A small image classifier, trained from scratch: muon at rate 0.029.
Rows from block 7 of a small image classifier, named by matrix and row number. Rows with one number within an expert belong to one neuron, the router's apart. Each number is 500 + 40 x the weight over its row's rms, rounded and kept within 0 to 999. All counts start at 0. Numbers have three digits each.
Before each expert's rows are labels from the 100 images, of 14976, where the router gives the expert most weight on average: "strongest on" is what is common among them. Only what is clearly more common there than usual is listed. The data: stained colorectal tissue patches (NCT-CRC-HE-100K). In brackets: how many of the 100.
# router: router (model.blocks.7.mlp.router.weight, 8x256, trained with AdamW), inputs 172-255
# up: expert up (model.blocks.7.mlp.up, 8x128x256), inputs 172-255
# down: expert down (model.blocks.7.mlp.down, 8x256x128, transposed), outputs 172-255

# expert 2
strongest on: tissue: tumour epithelium (62)
router.2:519471522562491497551443615516536470546486441532449457583507447505521546493519537512489509480530492515594481490572540495468508489419424516528552503506534523579522496477516543475493435563524523519531476524472527592511506547558515422440486446524421506513
up.0:493608440510465438498448529533500470510489549482426576533521449447480545377576502495497427580515466500498483467523478418524489512538493483500534508508516471440551537462518423539491506470441478481504580523529529442491431511499569521462507467539528459466
down.0:557460533480556509474494526489564488546428518582482545515479494485471541497447505488549551537502531460449455534452457570480440449502451474448599504465512472502488418543452490479516450511519555552536496516521460468572548542498460458531465533471441526462
up.1:487435515490404497416453456445504552563448500558528484585509539515554480462504466509546512458441457446458458472546565465493496552523447464572497477515429567540458538495535502534473475532487504493450467525481557461504538497520479478490510602525504450500
down.1:438417481490511506463426480455475471493585495452562497492437536500523501561432538531493482461461552533485536489445473483516535516459506530573456537460472528499542409473493533515611535484502490532496544531485522483521520470472473550455528543556539554451
up.2:497497494507543551482522554478549499480548533511490525508515492465490437533516543466459585543474522524522499499452563465463522559433462544467489513489410415465559487514527570511489511443479466519519491526485508508527548467516501512442446529558513462452
down.2:454485465534521489482474472432495482519489433553531499487438537465452387479483527525467535497485491474530459479503434484437410468468537457540528451509488523492506435543516442548398497527512486486517515456520460446568567535517467534529517532464501395460
up.3:515483428550486489486443498549536591492506511497522479514502507478520516471560514478444464546588484447541521449503529413529477458508610422557404494508540483516514436475453513549531487538494548507516526544576523498486534499445461460485434605525473457533
down.3:464525489420530523472493529562541533488498500484490516500516523547500562496505452536486447483564548481557511556525517525498545443497518496436469454434496487498476510519487525432483491477510473506496471471520570517500530528405508524443536521446494579457
up.4:459462489449583443470515477413495526454464558511471524556492569471510511515482497427579511520562478472549588467502492513494510545496499477456536525490479493530430478510470411505463552456485514465436574486455593549525518501502538556482479554513465546472
down.4:554462516491557566479554535520441385462512516484498519541507472502544472463457431512475556498506515511445460534468469456519454461476437504500480537543462616438574478452488462504484437486457481525455467462576512404499465469482498490518509536548534484506
up.5:487545528524506540499454504484526461545521532444464510523585490450476519521468466449506540506496539419584530482504512465536503486556465497473498515491454517492493457498432507504448470470489592525532573455477552505493521481388539525507497546540517573533
down.5:522484505507474533470517516504527446495552505515543514539522552497516504520520467467544560473551551441504543436528463536443545458428490532445495530559504490528488552484498445494476483516429494513473514511535533448457501591487486538512485496516583504557
up.6:463576508464554542543499511580498504453494516428497383489593546556518560533536490452504526537515556503494476496450471497493517512435442464495460522536524446478475575490457477491523545429461443525475454582528487465484504494472475425546500555475416511508
down.6:436537510513463565655536435533493453493508471536487556491563575487410495541547454439519502532454473524493555420497471458526524568455497528562580515487461440513486496522495544416523509475448548549543476447490469474538514521465533511513507484533553463486
up.7:487480528526499482387514479458522486508550503526481460538525515507497496539510482448508445554497488503511497495496502554523486494451494505470447580497481531545461557613485483479496503468450528511454570485478512465456562516476496522529489533494464446532
down.7:495522439546577484494563482536449554481453455460461458473499394473482545446479493459525455460426524522532542483546493518530490526483458441543492534401536538464453575468472425433407546469549592426535508484530433518492491496529460419553565504516511505478
up.8:528556477524528551533519448502486491537511453461532548585469445519547466580573530471508527509511514488507510468539463526513543461466520531546537461488449493480521497514443481507432500511474458508559536481434488496474470526487483528479525434444512511410
down.8:451489539530448463494532507495520414476484545572495510440558541519502431449426442496508482511440528488504505453530525507599481546493542495569466576532524470502484488495517506557443505499549434537491489548545572536464518425458564510484467428468530503573
up.9:539506523522487569464472572551522517568548442540518510589459422540542512462619521455499521434439553497508556516574523482466511514453457487509487492477477442468517559518507422501490518533478489500488464464496467468512537508551495461486439405539525515451
down.9:505496384431462434524541456509492531486477471527593581420553480443532496493441517493491495519535543482490497467545544542544448525477546527530466513517504494523482549520482556526516495493528514550467465518513554478478495528529458525505588456538507425513
up.10:510455589490483486561515408483533469423488514451500446474511538446487506499489522579465476491496474499455476517469521509544526519627525524490466429496550444495580521515446509511538474542496497529480450498508573567486542485578515489500410448550504490555
down.10:440487466505485457535463541464548528525514456433496479486499502562528548495503494492545526470436471471536531535482449467536513515491513486464536438527470446544490459517483585476495551468503477542474517460466560471510490539456430457504539434520479525454
up.11:487487488466504472516480511490455395485529496451476471493499522546465445537532481465496465481537591487473493606524489526498529476566433576543499492472487502435427460499542480530429483431486538508572580473526476529475441427495510512535456426459474486565
down.11:583505470491512522496528559512487530495509562583418526444411498469459508530541553477494425484459476550429488497471544514430513559467513467390486515537473511572514496512449422566570519507527499509523512486542430463513539522546499524483470516533515427499
up.12:488502554423497528514414559495415494503496407528458446502411558543484490552491484486496510517466447447514506486471477465502561509563584465530566541513552482517478504476512517551493539462505486478484528473491583502433515458489563496477597381494547603492
down.12:486529562476575520493451516503584470562501467530565518478520472483493538503553485488514483550527497453477497506491502524443514556548521406379554474512502493484543504535516527455463460569471495470486476496518525541484439540524446464519469458413540579489
up.13:508524466470510511467456468416461522576557563479535532560476445494449462520486523571563490483483439496515548477508419501513436458589490549525467482485497463495518473502437536458468539494505461504572500538505558498530492434483546466560452503491513473483
down.13:549499560513559530484495514489505508543567586430456476541604507470517418472519514513409475446510544489472488506534569461462479500468495480481491424451483438467490575495562438489457537472491513475493496495523458478483471478460436466428453457472442512505
up.14:558441503509479435480554564486495521504504494549550591523507507446481524487436526523520437455475519508495527450430472538420463490440529479579488544455495428501454550538446460511521470496500551446485528492533462526503497456493500522504468516394494459549
down.14:440493468531484401560516509520493579509414491464506491437529520396523447502545451504512529539471506522544511532514436513590526502542544445525558470486408532541513535514487419487511508462515547460505441520538526530511571514452490441502540506461511543506
up.15:507527508493481442499463472534478461539450602529502546540525512550520536495529488507603485429542447502480466443594467488530464519483553489452532474495564495460479503447544464478498435411604514520522533518538401525522480481468511607473490523474495495567
down.15:602545432510520547426465431452499488514528503455383542510522521460534541488545440531506451511476552549473520524537493498514511538487570523503527476485540543497487475512542457456556517490545527509562508488551506481563467486535510463470476586561529467543
up.16:520521457436541520399481503514501516526499457483488491445474476537554510615501508518453468440466460487453507505541455550490498507464470505472453508450511468482507516462513490519447491482477504484553463503442472508501512445479520459426511531506536509489
down.16:499470501519504447556473538531473557451487476517515499482515509509571522499506536466454477490506542499550452530475601531537563519442510452579475508487486482430483488482486534527473480506474524475470503478515476505485497545426546455474467453467554456519
up.17:508491514489560446528481581486514514535460499456464506547525488500447517410480520580471584434507467560538514474484551527527536496488553488508501474470466490405444453521475464490479521461503523442440525518483527461442503561531457482522507427521488515489
down.17:549479522495481577488525488525532455474541379475428502451585462515469479534491481529525532476414435506465430497511437489508561529535473482520574517444567480563496529494490457520504463536518481474473522466495530532519468461552488477452533487525549560512

# expert 4
strongest on: tissue: adipose tissue (85)
router.4:526454560427548493463582478505527524482476486444489551478493519430426482508435531534482478507475569558535457455504534484529472503549458526513577492452516537470465573569532451539525518510506554588420497471435471534511487472443527509547531425474539554516
up.0:515476527455541515560467581463485480503514488461482561436485441532521449446471463506586451496514490487457494506512529508553490584542493475529563517496487493536486517554508490565551476438534553510478517437487419600492496538520482536583514494581450509488
down.0:485514489459487513480494413458468486543460503495548485537560574465458595509626472547565559472488430456514513422560473456499479466465450523466473484473529481504489498430516532499487522487498465457464497489462437496577526448509514515495529474559392584443
up.1:458492556518501490513510404503532488498461562536492523442481527475416411510492512502560444474465413541515559491502480510486510512526493463451477535476509517456504518508474486485503524553542542485451445428479431460458495465487525524550483520498441494503
down.1:470474493514477467409546506542484508511520479559495574456539437494538481475501452536484459453468480444500506475533476500488487534500484518507540476464571437530570490489487566483507488464450426451539414524573548480499504547453526481441444518464469430443
up.2:512493531496512477485479491454574421497499499498473505466551499545535531540485514514407541579489538498491433563528519491495525424443526521496471439550515442428488485509509451539539560471537480433507455535528474567552480537516469458501512510471535547553
down.2:476457503510565491564490593452453512578497500459471480478465498444443483447503481513527517501576412410475535563553513518458596558533504457558426458554467520524471476509464454531455472574493552459482445525474515431450538488500479580540470557506522477518
up.3:502502480585469460501432586522473507497518500504486520463483513452478503445405523502458484521493533511559555489432500510467516553516436526549416502519514507508514452491479545428533540451583559459501449437499538525459509516507491554446459516541462486503
down.3:528488463470504493504483462515494570458502491466486497512461438524500488570485524475507488493554448518516587460500457484520560473519564506526544488489497501559493464476498498535460546501575424485441512460511485484577479525514537438480466523567480560546
up.4:530465482454483536578595488432470525554526489616527464507552484487508512586565492545450526501470516467450460472487472450494550503497496552558506483506460450485464553513508488514432568491474455511479483435461481465497491478478459481502445577442488511525
down.4:514535401567479455544495522481500526480512464477535545501522494495513452463524507486422494433519469463486498538526506540434503480548487533509444545478532550599491543499565451498536418520560394542486547488505500513498474448455538509534525445463461478527
up.5:502515516502506485445472432519599509458492481490512462459522517478514536511562454427520540468479495453482473480482497539489551513467436466481518534431495543538514546586504549494541472531470476498551463469506508592556543522523503488488505547574410456502
down.5:543517511533513512530542438530550462521505503526551527603530464555493511456519566544527469467525529429444514459487495509461528487470524557439498509487505546498588469465468523464548517547490545505470507486480474474515393474532446542499534442559485465462
up.6:513429515488479457501418526434519462437531500454486544485483531461502546463485559511482439493534460451482469504490475524485462519484442411494536555543392497552473446490590459528473508505499501488499462501497509520495480489488478447406511566443544473529
down.6:410482446518523556505541508528500460508522512543461516500463506526392461446464483460520550590497505487574456454497513554497511506422476547473457479523526568504566415520487451499482476392494519504473490488570542453523507516506508496470516518434472490475
up.7:507512480553475537538472413550567527496501539534518593478432498467529474479461493406536444476469449557544514444528432488549522510481477571544557525491483513528496549455486522507527532541533522524460478437532400475514476436501449532505490479479546516492
down.7:503457502450487508499494496454463495461487501504479531414537507443461530468529476490507472505418501527524470557524507550484530514581470537567537486517521486465488427489545429484485519471550508474459459473519465454508471446417438514522446496460611523511
up.8:546507499450462543494460499498529506514479494612500484536464490490528545564481519488476570502472481504533525458498501493513486551531553557488463529486468551570565531448442525545461503492485468533445521564497513504522525558558553528543546495511475569554
down.8:493558458551483434479502499528562533457481464410441456465455569529571527493520485494524519496464538501542527431575589513467410544460498540555538540513551485441471404500555481517541507455413533463538503554482506510504517556512425470516425486489515465416
up.9:528528506517487522481467549449546440483492454463476466556444518519628472513460555478414528528526524488563493528421564497534470479566496528595468496547421550515457505506459464510504583547420508487472496531477505461534391559499496515546494475485584549481
down.9:532485549413513501503527468532512457485480481508452561550494470483447485476518500555510500533518489541488531518522503502588519530505469533505537479511539502524515485517572447519508458516556457489538489489531511483500551535516442518451566433435415490496
up.10:468474527484488513475472524455447467522524522398485576543462461591519479559405484529496464502481489525485570498532483494442532477513568490510478490514507478439530494500500489558536522473451462487544557466604517498449432465482584454438504520454576480482
down.10:501493522424493480487557557526504591535498524538445510539536482500553452531478533441513486427497487497511514494456471494492554483514536462477543434493499444560480454500548483516483474590468478502553529562483518390463456531479454488510510542511514546443
up.11:534462484539538503494509546465515452471450469558521536576509507481536451547488510508556500539508504515509584521507494506512524452527463456465486444483441479606488482481464434502485481568449506503425438550552532487463510490515530533483466451403487499554
down.11:457552519479459510536484538541492487511486524496519561499537503517539528448496423471525530483456455437438474483462474482477436568531556546497528460466530512527540525449506494475403536477469526498552494508501561463506498513481485453410515456397493500493
up.12:520536473483475489496539522456449457464401456464495552517501475466482508425467464484491435583472513546481488508500538507545487445397482575578498524448424461523579494528458449456482563508477495442509436501493491553507500483485417506539489547489480526514
down.12:492535532479542534527454408514466513516512564517498506410509536502507488490468461518490557458503477504497537508490481567466505522542518514508479487516501562436497518536432541550543482491473477496459559452497569490549572518547535510528586461538449449396
up.13:534472512469480434516468526518457501507496551442477452510525513427511487497582521463468472559528424476534543467451464449564523434527579481552492499546459464445460479459489550494513527546493448488433512482497526460450448447529553564453497502500547440528
down.13:523494423495533501505529521464542455526510549504468532495488554452432559553573503543464502486495496509442473395458472538555488541482523488437538494525534503468524499444481503424562450450564469512501437483576524516525542517431501552464423562471576503508
up.14:486453519478537449507472404409526456555534485471603533460432523443467510531505425575591479508446545497513499506489439452422559509583473536551486546444501460535513468516487483470457564542504590457544575451443514480493443553479477498448476502414451499488
down.14:558493492512496491520463519495484579501497599422465486506522540508580439438476505492478475488550476518607502439521474458506462441499509450569568481554517510451502486504506462535520471464509459493458540579457559513565517525509474451454463511487475468453
up.15:486504496502441441473528555434447467514436542513470436484542550459500478474482415492465467516529500477458472462589553539552562573465471466477508490514521495503527551511531442502526462538508462502499497529429457533443498562533509475439475490520419410510
down.15:368513490450517572540543460534505504525481434535501538471495478516524495472460531453505413518466490526559459494485526523463529429555468477499494501528485581480531468426441533461504558487482562545517485430486466488545516514476447497463487478437509564480
up.16:466504457580521542511487460526580457414485549531575519521541509539539459544544477546553510526480549509405535521531527515502470455562466508476531425507514507519509500466424523532427480480534407560517511511545492520487468459450519505479475506488421508503
down.16:519489452516469423451498456480528506520492557494538497520488508470513458535558497495514566548514547472493507498553474435442438544433524521501467524450491495474456566508503477519493573510394477419545449573483539597548596489466523491538510536498543539513
up.17:484550540511493522566485585511490469458553493535517438448468512485454560520558482531557400464534489523518509537465529462468478507486565419506449487530459503514508491546455456505428453541516518558577526487489439543496499460474527490519471542449553501495
down.17:509511501514482487510470533478522495561517481497469537480560515482450487477565508446513441478466564561510474521520391475569553494502498518461515454445491509546475495449533510444500477503513537519446508516515481611502548433520491430541468539487523547510

# expert 1
strongest on: tissue: cancer-associated stroma (42); tissue: lymphocytes (30)
router.1:474499543508512533486544513476497573558544537448493471531458489494469517449473508540482473483505461557491591494523509487525444493563410529484547577474508528537528540504527529492552449436480450497568540458481535476541496466557494544443560429438429541461
up.0:484506584473548464453488552516484529484543491509511480494465506540490478441566551480483484551556468467501429481518475446491462594489483439492518503513489492457498511513529518479494504518492500462465520507540459462437365461486470465559464440538559538487
down.0:439491518520530517516508590545491530480547488590505485510469553550543539486547523461465468493508534573484528491487588510485470501502424438508527489538570520456476500495485451466459458462480473448467518503492506445511497561513538566569548559429478502483
up.1:533446547483478468512460501452472503553473461567528395495454512504468468571507495520513487503488484527505521475465492536582515475477466572510441507533462532546466452512478514508482603518487441475514537502506519475517530463492505508413513569451500441461
down.1:417478500498466471514416435535413430551509456526486498503467498496401474559543548496498519537484459497555515471570470469427495456513533558506490472563509517495498448495490557546510531553528548506453495455483501482534507522506496490451549529536540500421
up.2:485448520455541523450531478451505514508467365500466460441537502444512421510479472477646468509496548481444493525523443505571579496493471559560523451458507523556476523484426468461524496511485497484464458475509520548525527496482441519464496520543519559530
down.2:485442534506541548512496544514453495485558434497485495525494542481501518465474534509518516489529546530531475515529570551548520503570467518509529628499484522567494515430539494441542499458483486476514512531504532562509482471474520401507477473485516491564
up.3:456476545483556533516549572508549524470451438441446520476461486532455503545477573548490502476489603503526544456499568512485525523404500431443480470496503535467446526476520450537488486510495519519514477474444482530470524508531510377551496501541520538545
down.3:521523499462575494440510482496444492493456535436436506561529453512528453475469495526503533488462544508542541477485471507506432470466435522507515470466467530466501479515462482438473502435420551543497485498485484498583567475471435479557462544468529502495
up.4:537475482506448547513451604523478463493477407617441513499527514496515470507461499481567522483483579448566531574506489519508521520498536506514530517536525565476496552490467621527492534574515485457467441538508512549498486526542513472479490534526507539514
down.4:582508502416538545558517522550418448539499519503504534490574476485531526515617490423480545451477555481490543470597563490532561533512562482447531501494522460464470524495476442530467473476491517462448551537502528503490468457537480402523488520470532528572
up.5:434536505503479490475568538517471513514528554523511487535474534488523502525459512514560542540517549507440567421452491450527579463470513527493480560512458459467517483542439519456520510540543518554480478520532536502526546497560469562484467487592464439413
down.5:514543463508507472576523509538474501478454573451495548620508497493456471551440499496504499510480480476573486600492422539474496535483507522458512503532490435461508502437493529518524508444508513472503516452476486575490502425492525520502486507490509496526
up.6:501517515546463591455480524473508414494497478494450496498523482502441483615533517487485492445539456519517505581425537492468466464495446493470444499574448387519521492513502494449478542503509500533514462449505485442410483576525513569427474503569560490463
down.6:544492486504516520545468476511485475527476552489515531510491444444418553529504460502485572522496566497542465556561476522567552446475532460437540434453501497488554491469492453504460447540493559479440577469532548481442502496527542428482471503494519577496
up.7:515535499495482466494534457444436525482501442534478483448552451589566496578446464488526498494435502522468491493515509494514493554551587546454544517517512505445531623453428503466481542455518497540571527487509474548409487515491464540565596484472525550503
down.7:475586543472496509524515611500558474484424509473556442500526528578429537507501519505537519514508520513512454451568465493500583522467471519525450504476534568535409519483507513527482584490488487490487533385540534602557458504509481478469510435481469495588
up.8:527484513455503492462461555497496476437523465433501417558475501531507505448459559566440472485468492510536490541503475447453445447475491480587447500463493448466590496469530372542492530510502393487519481501543503525462504448526489448538557469442532564548
down.8:530500460469505458432477475473534534490488502504502559564502460525535522477488538529482437448477492391465537439494559436504400478482469472504490501479436461518509578504529524505487467485463495487560566596458443463552473519506505504475447500517439402430
up.9:546520456538535502523510529496427536464486466453551473578520436520547453547494513447511540513544465512533498522482493490513466474434501531518475539570427567484408455513460542588463495537521467535468430498491527527499529541484468528524492564464502496472
down.9:534582494475462524564523523485484470491412535505437491536471475508498623509570463479488513513533579510534479534580541536539465545460512410508478471453557509544497484477500481515491468508527560453515489469545455515491513496464439475503497491519436569538
up.10:502476523499489590541538521550512518470463474513539505551507497541466458566447535509486511448542480448447573476454529495448419470527543502508535573494545488463544512477464485482499525471443555452480505576528495517523502460478544526491555510432470500526
down.10:508487543466504536506521480502531534387557453442440491501446492548473534492456532479437495495547536426546493537432537495487497494442519482574518493473499542524459500481498551485453464502521571503435456555500470542482546478531534519422569480463462501437
up.11:437484474532476509457544453546525501466488397588533495521489490466494517518434485539501502537512465480565472485498500549575462489516550582456530577467464441469426541494582504526461518522560562513407533508405465472500538470427437500476547445552525503535
down.11:555520576528455449469496470466473455528497491524526537479468484498437510483413532504542513528570512531530529482545497518516519498499497564498497444570534488414560546511466541476435478500522613500433547532486535474492486465484530550507502428440529569548
up.12:536530494463497534548497534454574527438514443504543436497494400523512544416434519472533445484561558497496524490508501468447542498444499483598438515457504487443507506475522553485476477548559536518559482484537462478523447457496487486526366591503509528392
down.12:501556559486571434459500491499457506494518543581543517461527506555470489482483465513492466458525482495420541557538461472375502502486469473495469521497594581496534480468491476472470492572532476539468506483524451498460410508449480536523509468516587533528
up.13:473524516547545464532520520493515497506530541531492509464479428482507529507569499554529558495512474528433436448524513489485543479493474515453505477473492482498500438574518462460518463488471439484535514462498490469465500502509526462529538412502569556541
down.13:481568481559554479488521504462504546504498450489454467534495477468540488489553470466462474504470516487405481561501481478468513496480595471467467485509499494464457476465485527445472477524485505479577503480500453487434510458466534489464505491394480458533
up.14:518433465451517493523442539464476452505446490569408516484531514562588470540460524521449550456543549522455493537528504458517563459483458460633522504503484524493441507538527497482509509529491475505472570511463575479444513560502543481513433550471506485524
down.14:555532510472577521543464481536454399490548495432566500453520485497548583418640545478452516520469527481481440432609581553495583529497536492406499520467556469478504477480471440532509480500521501538432462527490521531567501533505524461465453468546544503525
up.15:550469551536448531551496516478467389439574543555500449518528418485467486505470482516452437494447565496458474485517455419503530478517448550484492380509487542491499568509522466510499545469472519505526463490545465508509562488541482498468546572516555501531
down.15:564530451476427462448541546485484494491506487540527470526487483531500431554532536542474426457446512455510424476546541504466544458467478520512531511544504541505541448454517496485487515551507482541546486479520429470534522519554565522513518499493511550519
up.16:514518442486540455531492487541547529536485486489494495561495400533497466558439463503506566493472489532495467510478495454484567440499446514489573515439509534552465509477498500482554549559487541533530443446472542569532457547486515489566510523524458520461
down.16:540514489497539547454467559421416494529534475465495550547517530450511427470464531490475498520530478525585495483464542459562465558469503490438556460499503478438547473484473516406530512516468532527527424503502549489459514497496446526494503450500488465499
up.17:433412430513500583466478564492511443473519548501498573487521533574461459482495536511552486499543491537487517538464450528522543468571507602493506454542532518572469500479546512508440551521515510486545505465527484499517585468527579477471553456468581524499
down.17:510477515500503455400473457573539521452554506504492435509535483487533520498430483508401537544456530451565504573452494486528472544510524529523517449479503501504479504582527551506505480476536480564496504519477497510494535524495512544564537488540551463495

# expert 7
strongest on: tissue: mucus (99)
router.7:527538442529445483397455489533533499497499494514470541492464456569549510499472464528530451521488567469439514444500466428452492518543525449507498538433522490470505533550504528480549501452536471463551582494468480487458487465493459552478491513500551476461
up.0:432501457508460449485516508511525512413502563486482486499503505461510398591522492530512494508466494489542504469516496443449524517518558474539565414527463407466528489536545515507537456506455524543537469480503557531466492470530523438418475507460550522486
down.0:532511543514543521527544510483514474511441538601464471506460446515493502552450536496508481521500522512458580553450536436463453591423440505503566496531490518536421498527541493523508448477544488543502407480542430498503521600500514483512588567519546456561
up.1:491457542492419477504550477548495515436491465568511493440542437437516473550455515466478498489513399460526464534471487530518527582459489482463529527475420426433536540528491562478526436407569491566513544452521540559543535469512477502544425522579565506494
down.1:481521512491591493512522465510475461518551528463563439501525513411483547498502467453551531542490445504502517492495433562436547508459405539387503537487457493472436519511458482472468469565581466520554381486471524498491530534518532454552466463431458478605
up.2:439447564563520514478498512516478518511540563553421576438500494461467462577537518487452506489529584484520471492520559516491405471462496607477562460486445479437529471433479488524478497523519471535441447533530499513538494523433512498518557474534501532531
down.2:466536458497501501511538451545512504563520472527597470459502461489509511451512524492487546492450462431542460528481454479469568484475466517446458507491465510531481504412505515455462475502568465575443498467505411523433481455442508477462476523473462463504
up.3:501486502492508467444502419503539479519432455483513515469504518487458505522528517485542496505506458520586477417511500467425518533467458423498456447485457522445501478535534405519508500485499466467545520475534514511574558511545517525486509409476507474491
down.3:504473491431578452588514517544463477552547523510579556493551536466522455469469471477491531578466558519468389527525533577550509506578572455503554457494515501468507483473514421564470452458536556521408508495545492497501482475467519539499470522505603481503
up.4:458532516550494487567555525552525534483469518399547476453519526538436462511537463527528524525476428502512514433489541499506381547560522472468594535532476494516513481555471465550533507580475472572514527541486535436476502546494511510520526474580508464484
down.4:573477517438563512452526552469552470551489509475584526525549486506514558477540558529516596458484564478543566521532480516513562503545461525570487435565530428519520492427502473431480545444477545488519429495511489457473536468559528480564469535492498553577
up.5:465510506536602543538502474520466508609501539528541494428548497482565495546501447485543578442481452482513519496472522542427554515471555462522516468512479523527523486535539519501489515442558520491481480498486525480390561555470525507531491469500508564471
down.5:485519467510554494540496430556448444520560510510483475467521521489482516576450514523380497517550468493542489470555500515452457528560519498544573470562518487427420482576483480499498502491425534539463530493480487526553538562562470475497523477489403504523
up.6:527523553454507530511471430485571524487532468504477517496525367434537544432519485540528497548471485521492589475478500499522572502497467405472528512468489495549504485504463510480436387480602532518531454504505566504489447500560435543480537441427521487504
down.6:392504471585471457572517529498511486531473492513512466497562526525500491458430541558458513507520553468511448617413488490443518479487508474536487406516523486485497519526475617491467577520537450491500534496484480517457521528519478484503481427490526536518
up.7:569522526532513530520476443475492445468510500493459548479440469454486574492542462494472522474451539488530491440444500494548442509517503499525449493457530485441536538563511485479507495526509434519572539519445519513452518537463488496560458475516458536471
down.7:488494450500482461526519473573507523468498471435500453497537514511481446521564540445492510486482558541514502535546488524536554474451502488457547492592491504457504470522449480479491574565484518478487461543533471544509497506483475515509400522558506525457
up.8:486516502501569439552447469511554511494464515539509510558516476575514499432557489524526494558502487523453497515485492550530450537544452469460541433501518552480444542523534488461512503525448414467465490462430496462486483493486562587406523460457503446487
down.8:486504483449442487443483563428450490499546507485424513586513523460437467448505517479423531548537561515453541530472500528499520471510458495477523513486518524529530496503471410499454561461431456540461502525496463535510489517498475463525524498500526544522
up.9:490524514494462442413541516482491470452540505492445508493498467519508505489535536473528538513563520483536476539556512515488521491456524555542537494550483485591460478524483442527483461482499540527511494440460468511509440509466529546452447533497444481472
down.9:519492493545483512529510429563505562540505496545465412461493516467483555516467507503519425515564484524440500513429528509520584458498526453459532533446534582515596473521538564562502516499582499538513514483479540456554479511496512546495520496475577473517
up.10:489459529500437494506428590532493509482534588498478552459509533567486543576491527490508488453496518534459548551477526477445487498543504495608490503544509522563462482490482474513504545412512534479510477481545509470501556494507552489435510513538511481504
down.10:451491442517500531536393440560435478472529469599453454530477544503539536479445484468538478463505501471494495484581449442533479403444420504411529556554486528511442520480492454489525419461520484487550460529522493539468559419443445509482477474517531521496
up.11:514462539489493478533497535529501482475514488551481521509485496498527419475412519507533594521531542506448509443546484505530498528592515555542469479540468526479483455497483496449509500594503466487515427486477524451521536531520531511512517459522469429553
down.11:469569492535451488435536501418518517526508462427393480460554521531437608511520472581517472516564493468507507496545545480475520469488531480583547492554545501561555436527509478546537513490488520501455604408501542497458467448499533540540517580506459521458
up.12:462507505458472459489495478487464525451537487395479443469537462559482478459619483587490623468437510526487515403494530521490506507520500522512428431486506474522473495453511478490508527507435471496534499486560518541546475502440503499543479468484502506502
down.12:563483486481492543493459477499463451485495515446461439487501523436489464625459522447491540483457583531530443520522532509417534517479501494459505449481482491459480506553417472480525464529489470496475577610481468447413560530461469462487502462539543539525
up.13:535505491520496500514526469505516527540507463458487472551448473510514477470523524464449452505510505490499478472458481472502471448464498494574547559509508522514533512534525501492518487454492448476377427493487475514551466543511411424426502459490469388428
down.13:444537515503587504437500434516510529464550450474467523567510442537501525542490558461440478495514537493546449480449524511482494485503492474524491534433528510502470485572507444477447436426561503483564502519469485530524489432518474480479502488432481463431
up.14:450548507491549509467434479496483527427511504501506496536480500466527498544558482510531524512504406471497532457515490548480477507490465519469501441547476513470553434521467535482473498518481462468462505493463450531557488550413526468481547488500535449551
down.14:549502485523464447496453564497465557539457466568469490493518494485501464580425510530516535464580480539464505457626460550497507471420534545505442525546452486490495472440548490539501467501515538458430472544469486589493479460516546510534541544541528469500
up.15:533481628516499509526497495530442547458555573474532508464506520517517476490496466527435483572454532524450469486509447543489472495552461431453547573486498513541489433480505435452527518471541451488499596468570493435464460503507540466529466501567584441475
down.15:506496396478548538402491472509498525442474521513542428513529566483520482563443500522485555411514541508479493472476545476573486500515438532442442499502497512593572505516563542494478492422512508454484470487541495499483470497546520467473510490496424509484
up.16:514505577526513434513441524554531550486517534484524419488518527535527485533515447454516444484479525518509499490433452487463444499539478482546501488510468485447508598494468488491603554468534516512463457552459524523483460521488551502475544511443464580521
down.16:479526526480512578540495497470498532500500504414507516480518495500500429548523533456484471437478521514479523478553454484473538457476537402500469539514552530501489499465490420538501516553525613452531459506479456510465489523503484521551514439500560562509
up.17:479481484486536504509494524420522461450518471467491513441514513441538470505504554468484593470524585526494512447509457501542581433508561443506493452530498508426550543504458429525493531494491557471526480431495537518534506526535446483547483474603581565488
down.17:531452515503514509514530540465470469505534507598443443537480509469475566513495512528482547480524492428554454511519553487500489452561504509473497409506474423483500521519467487504518475606453512518528573471506524492483504499490524471538459504483545516600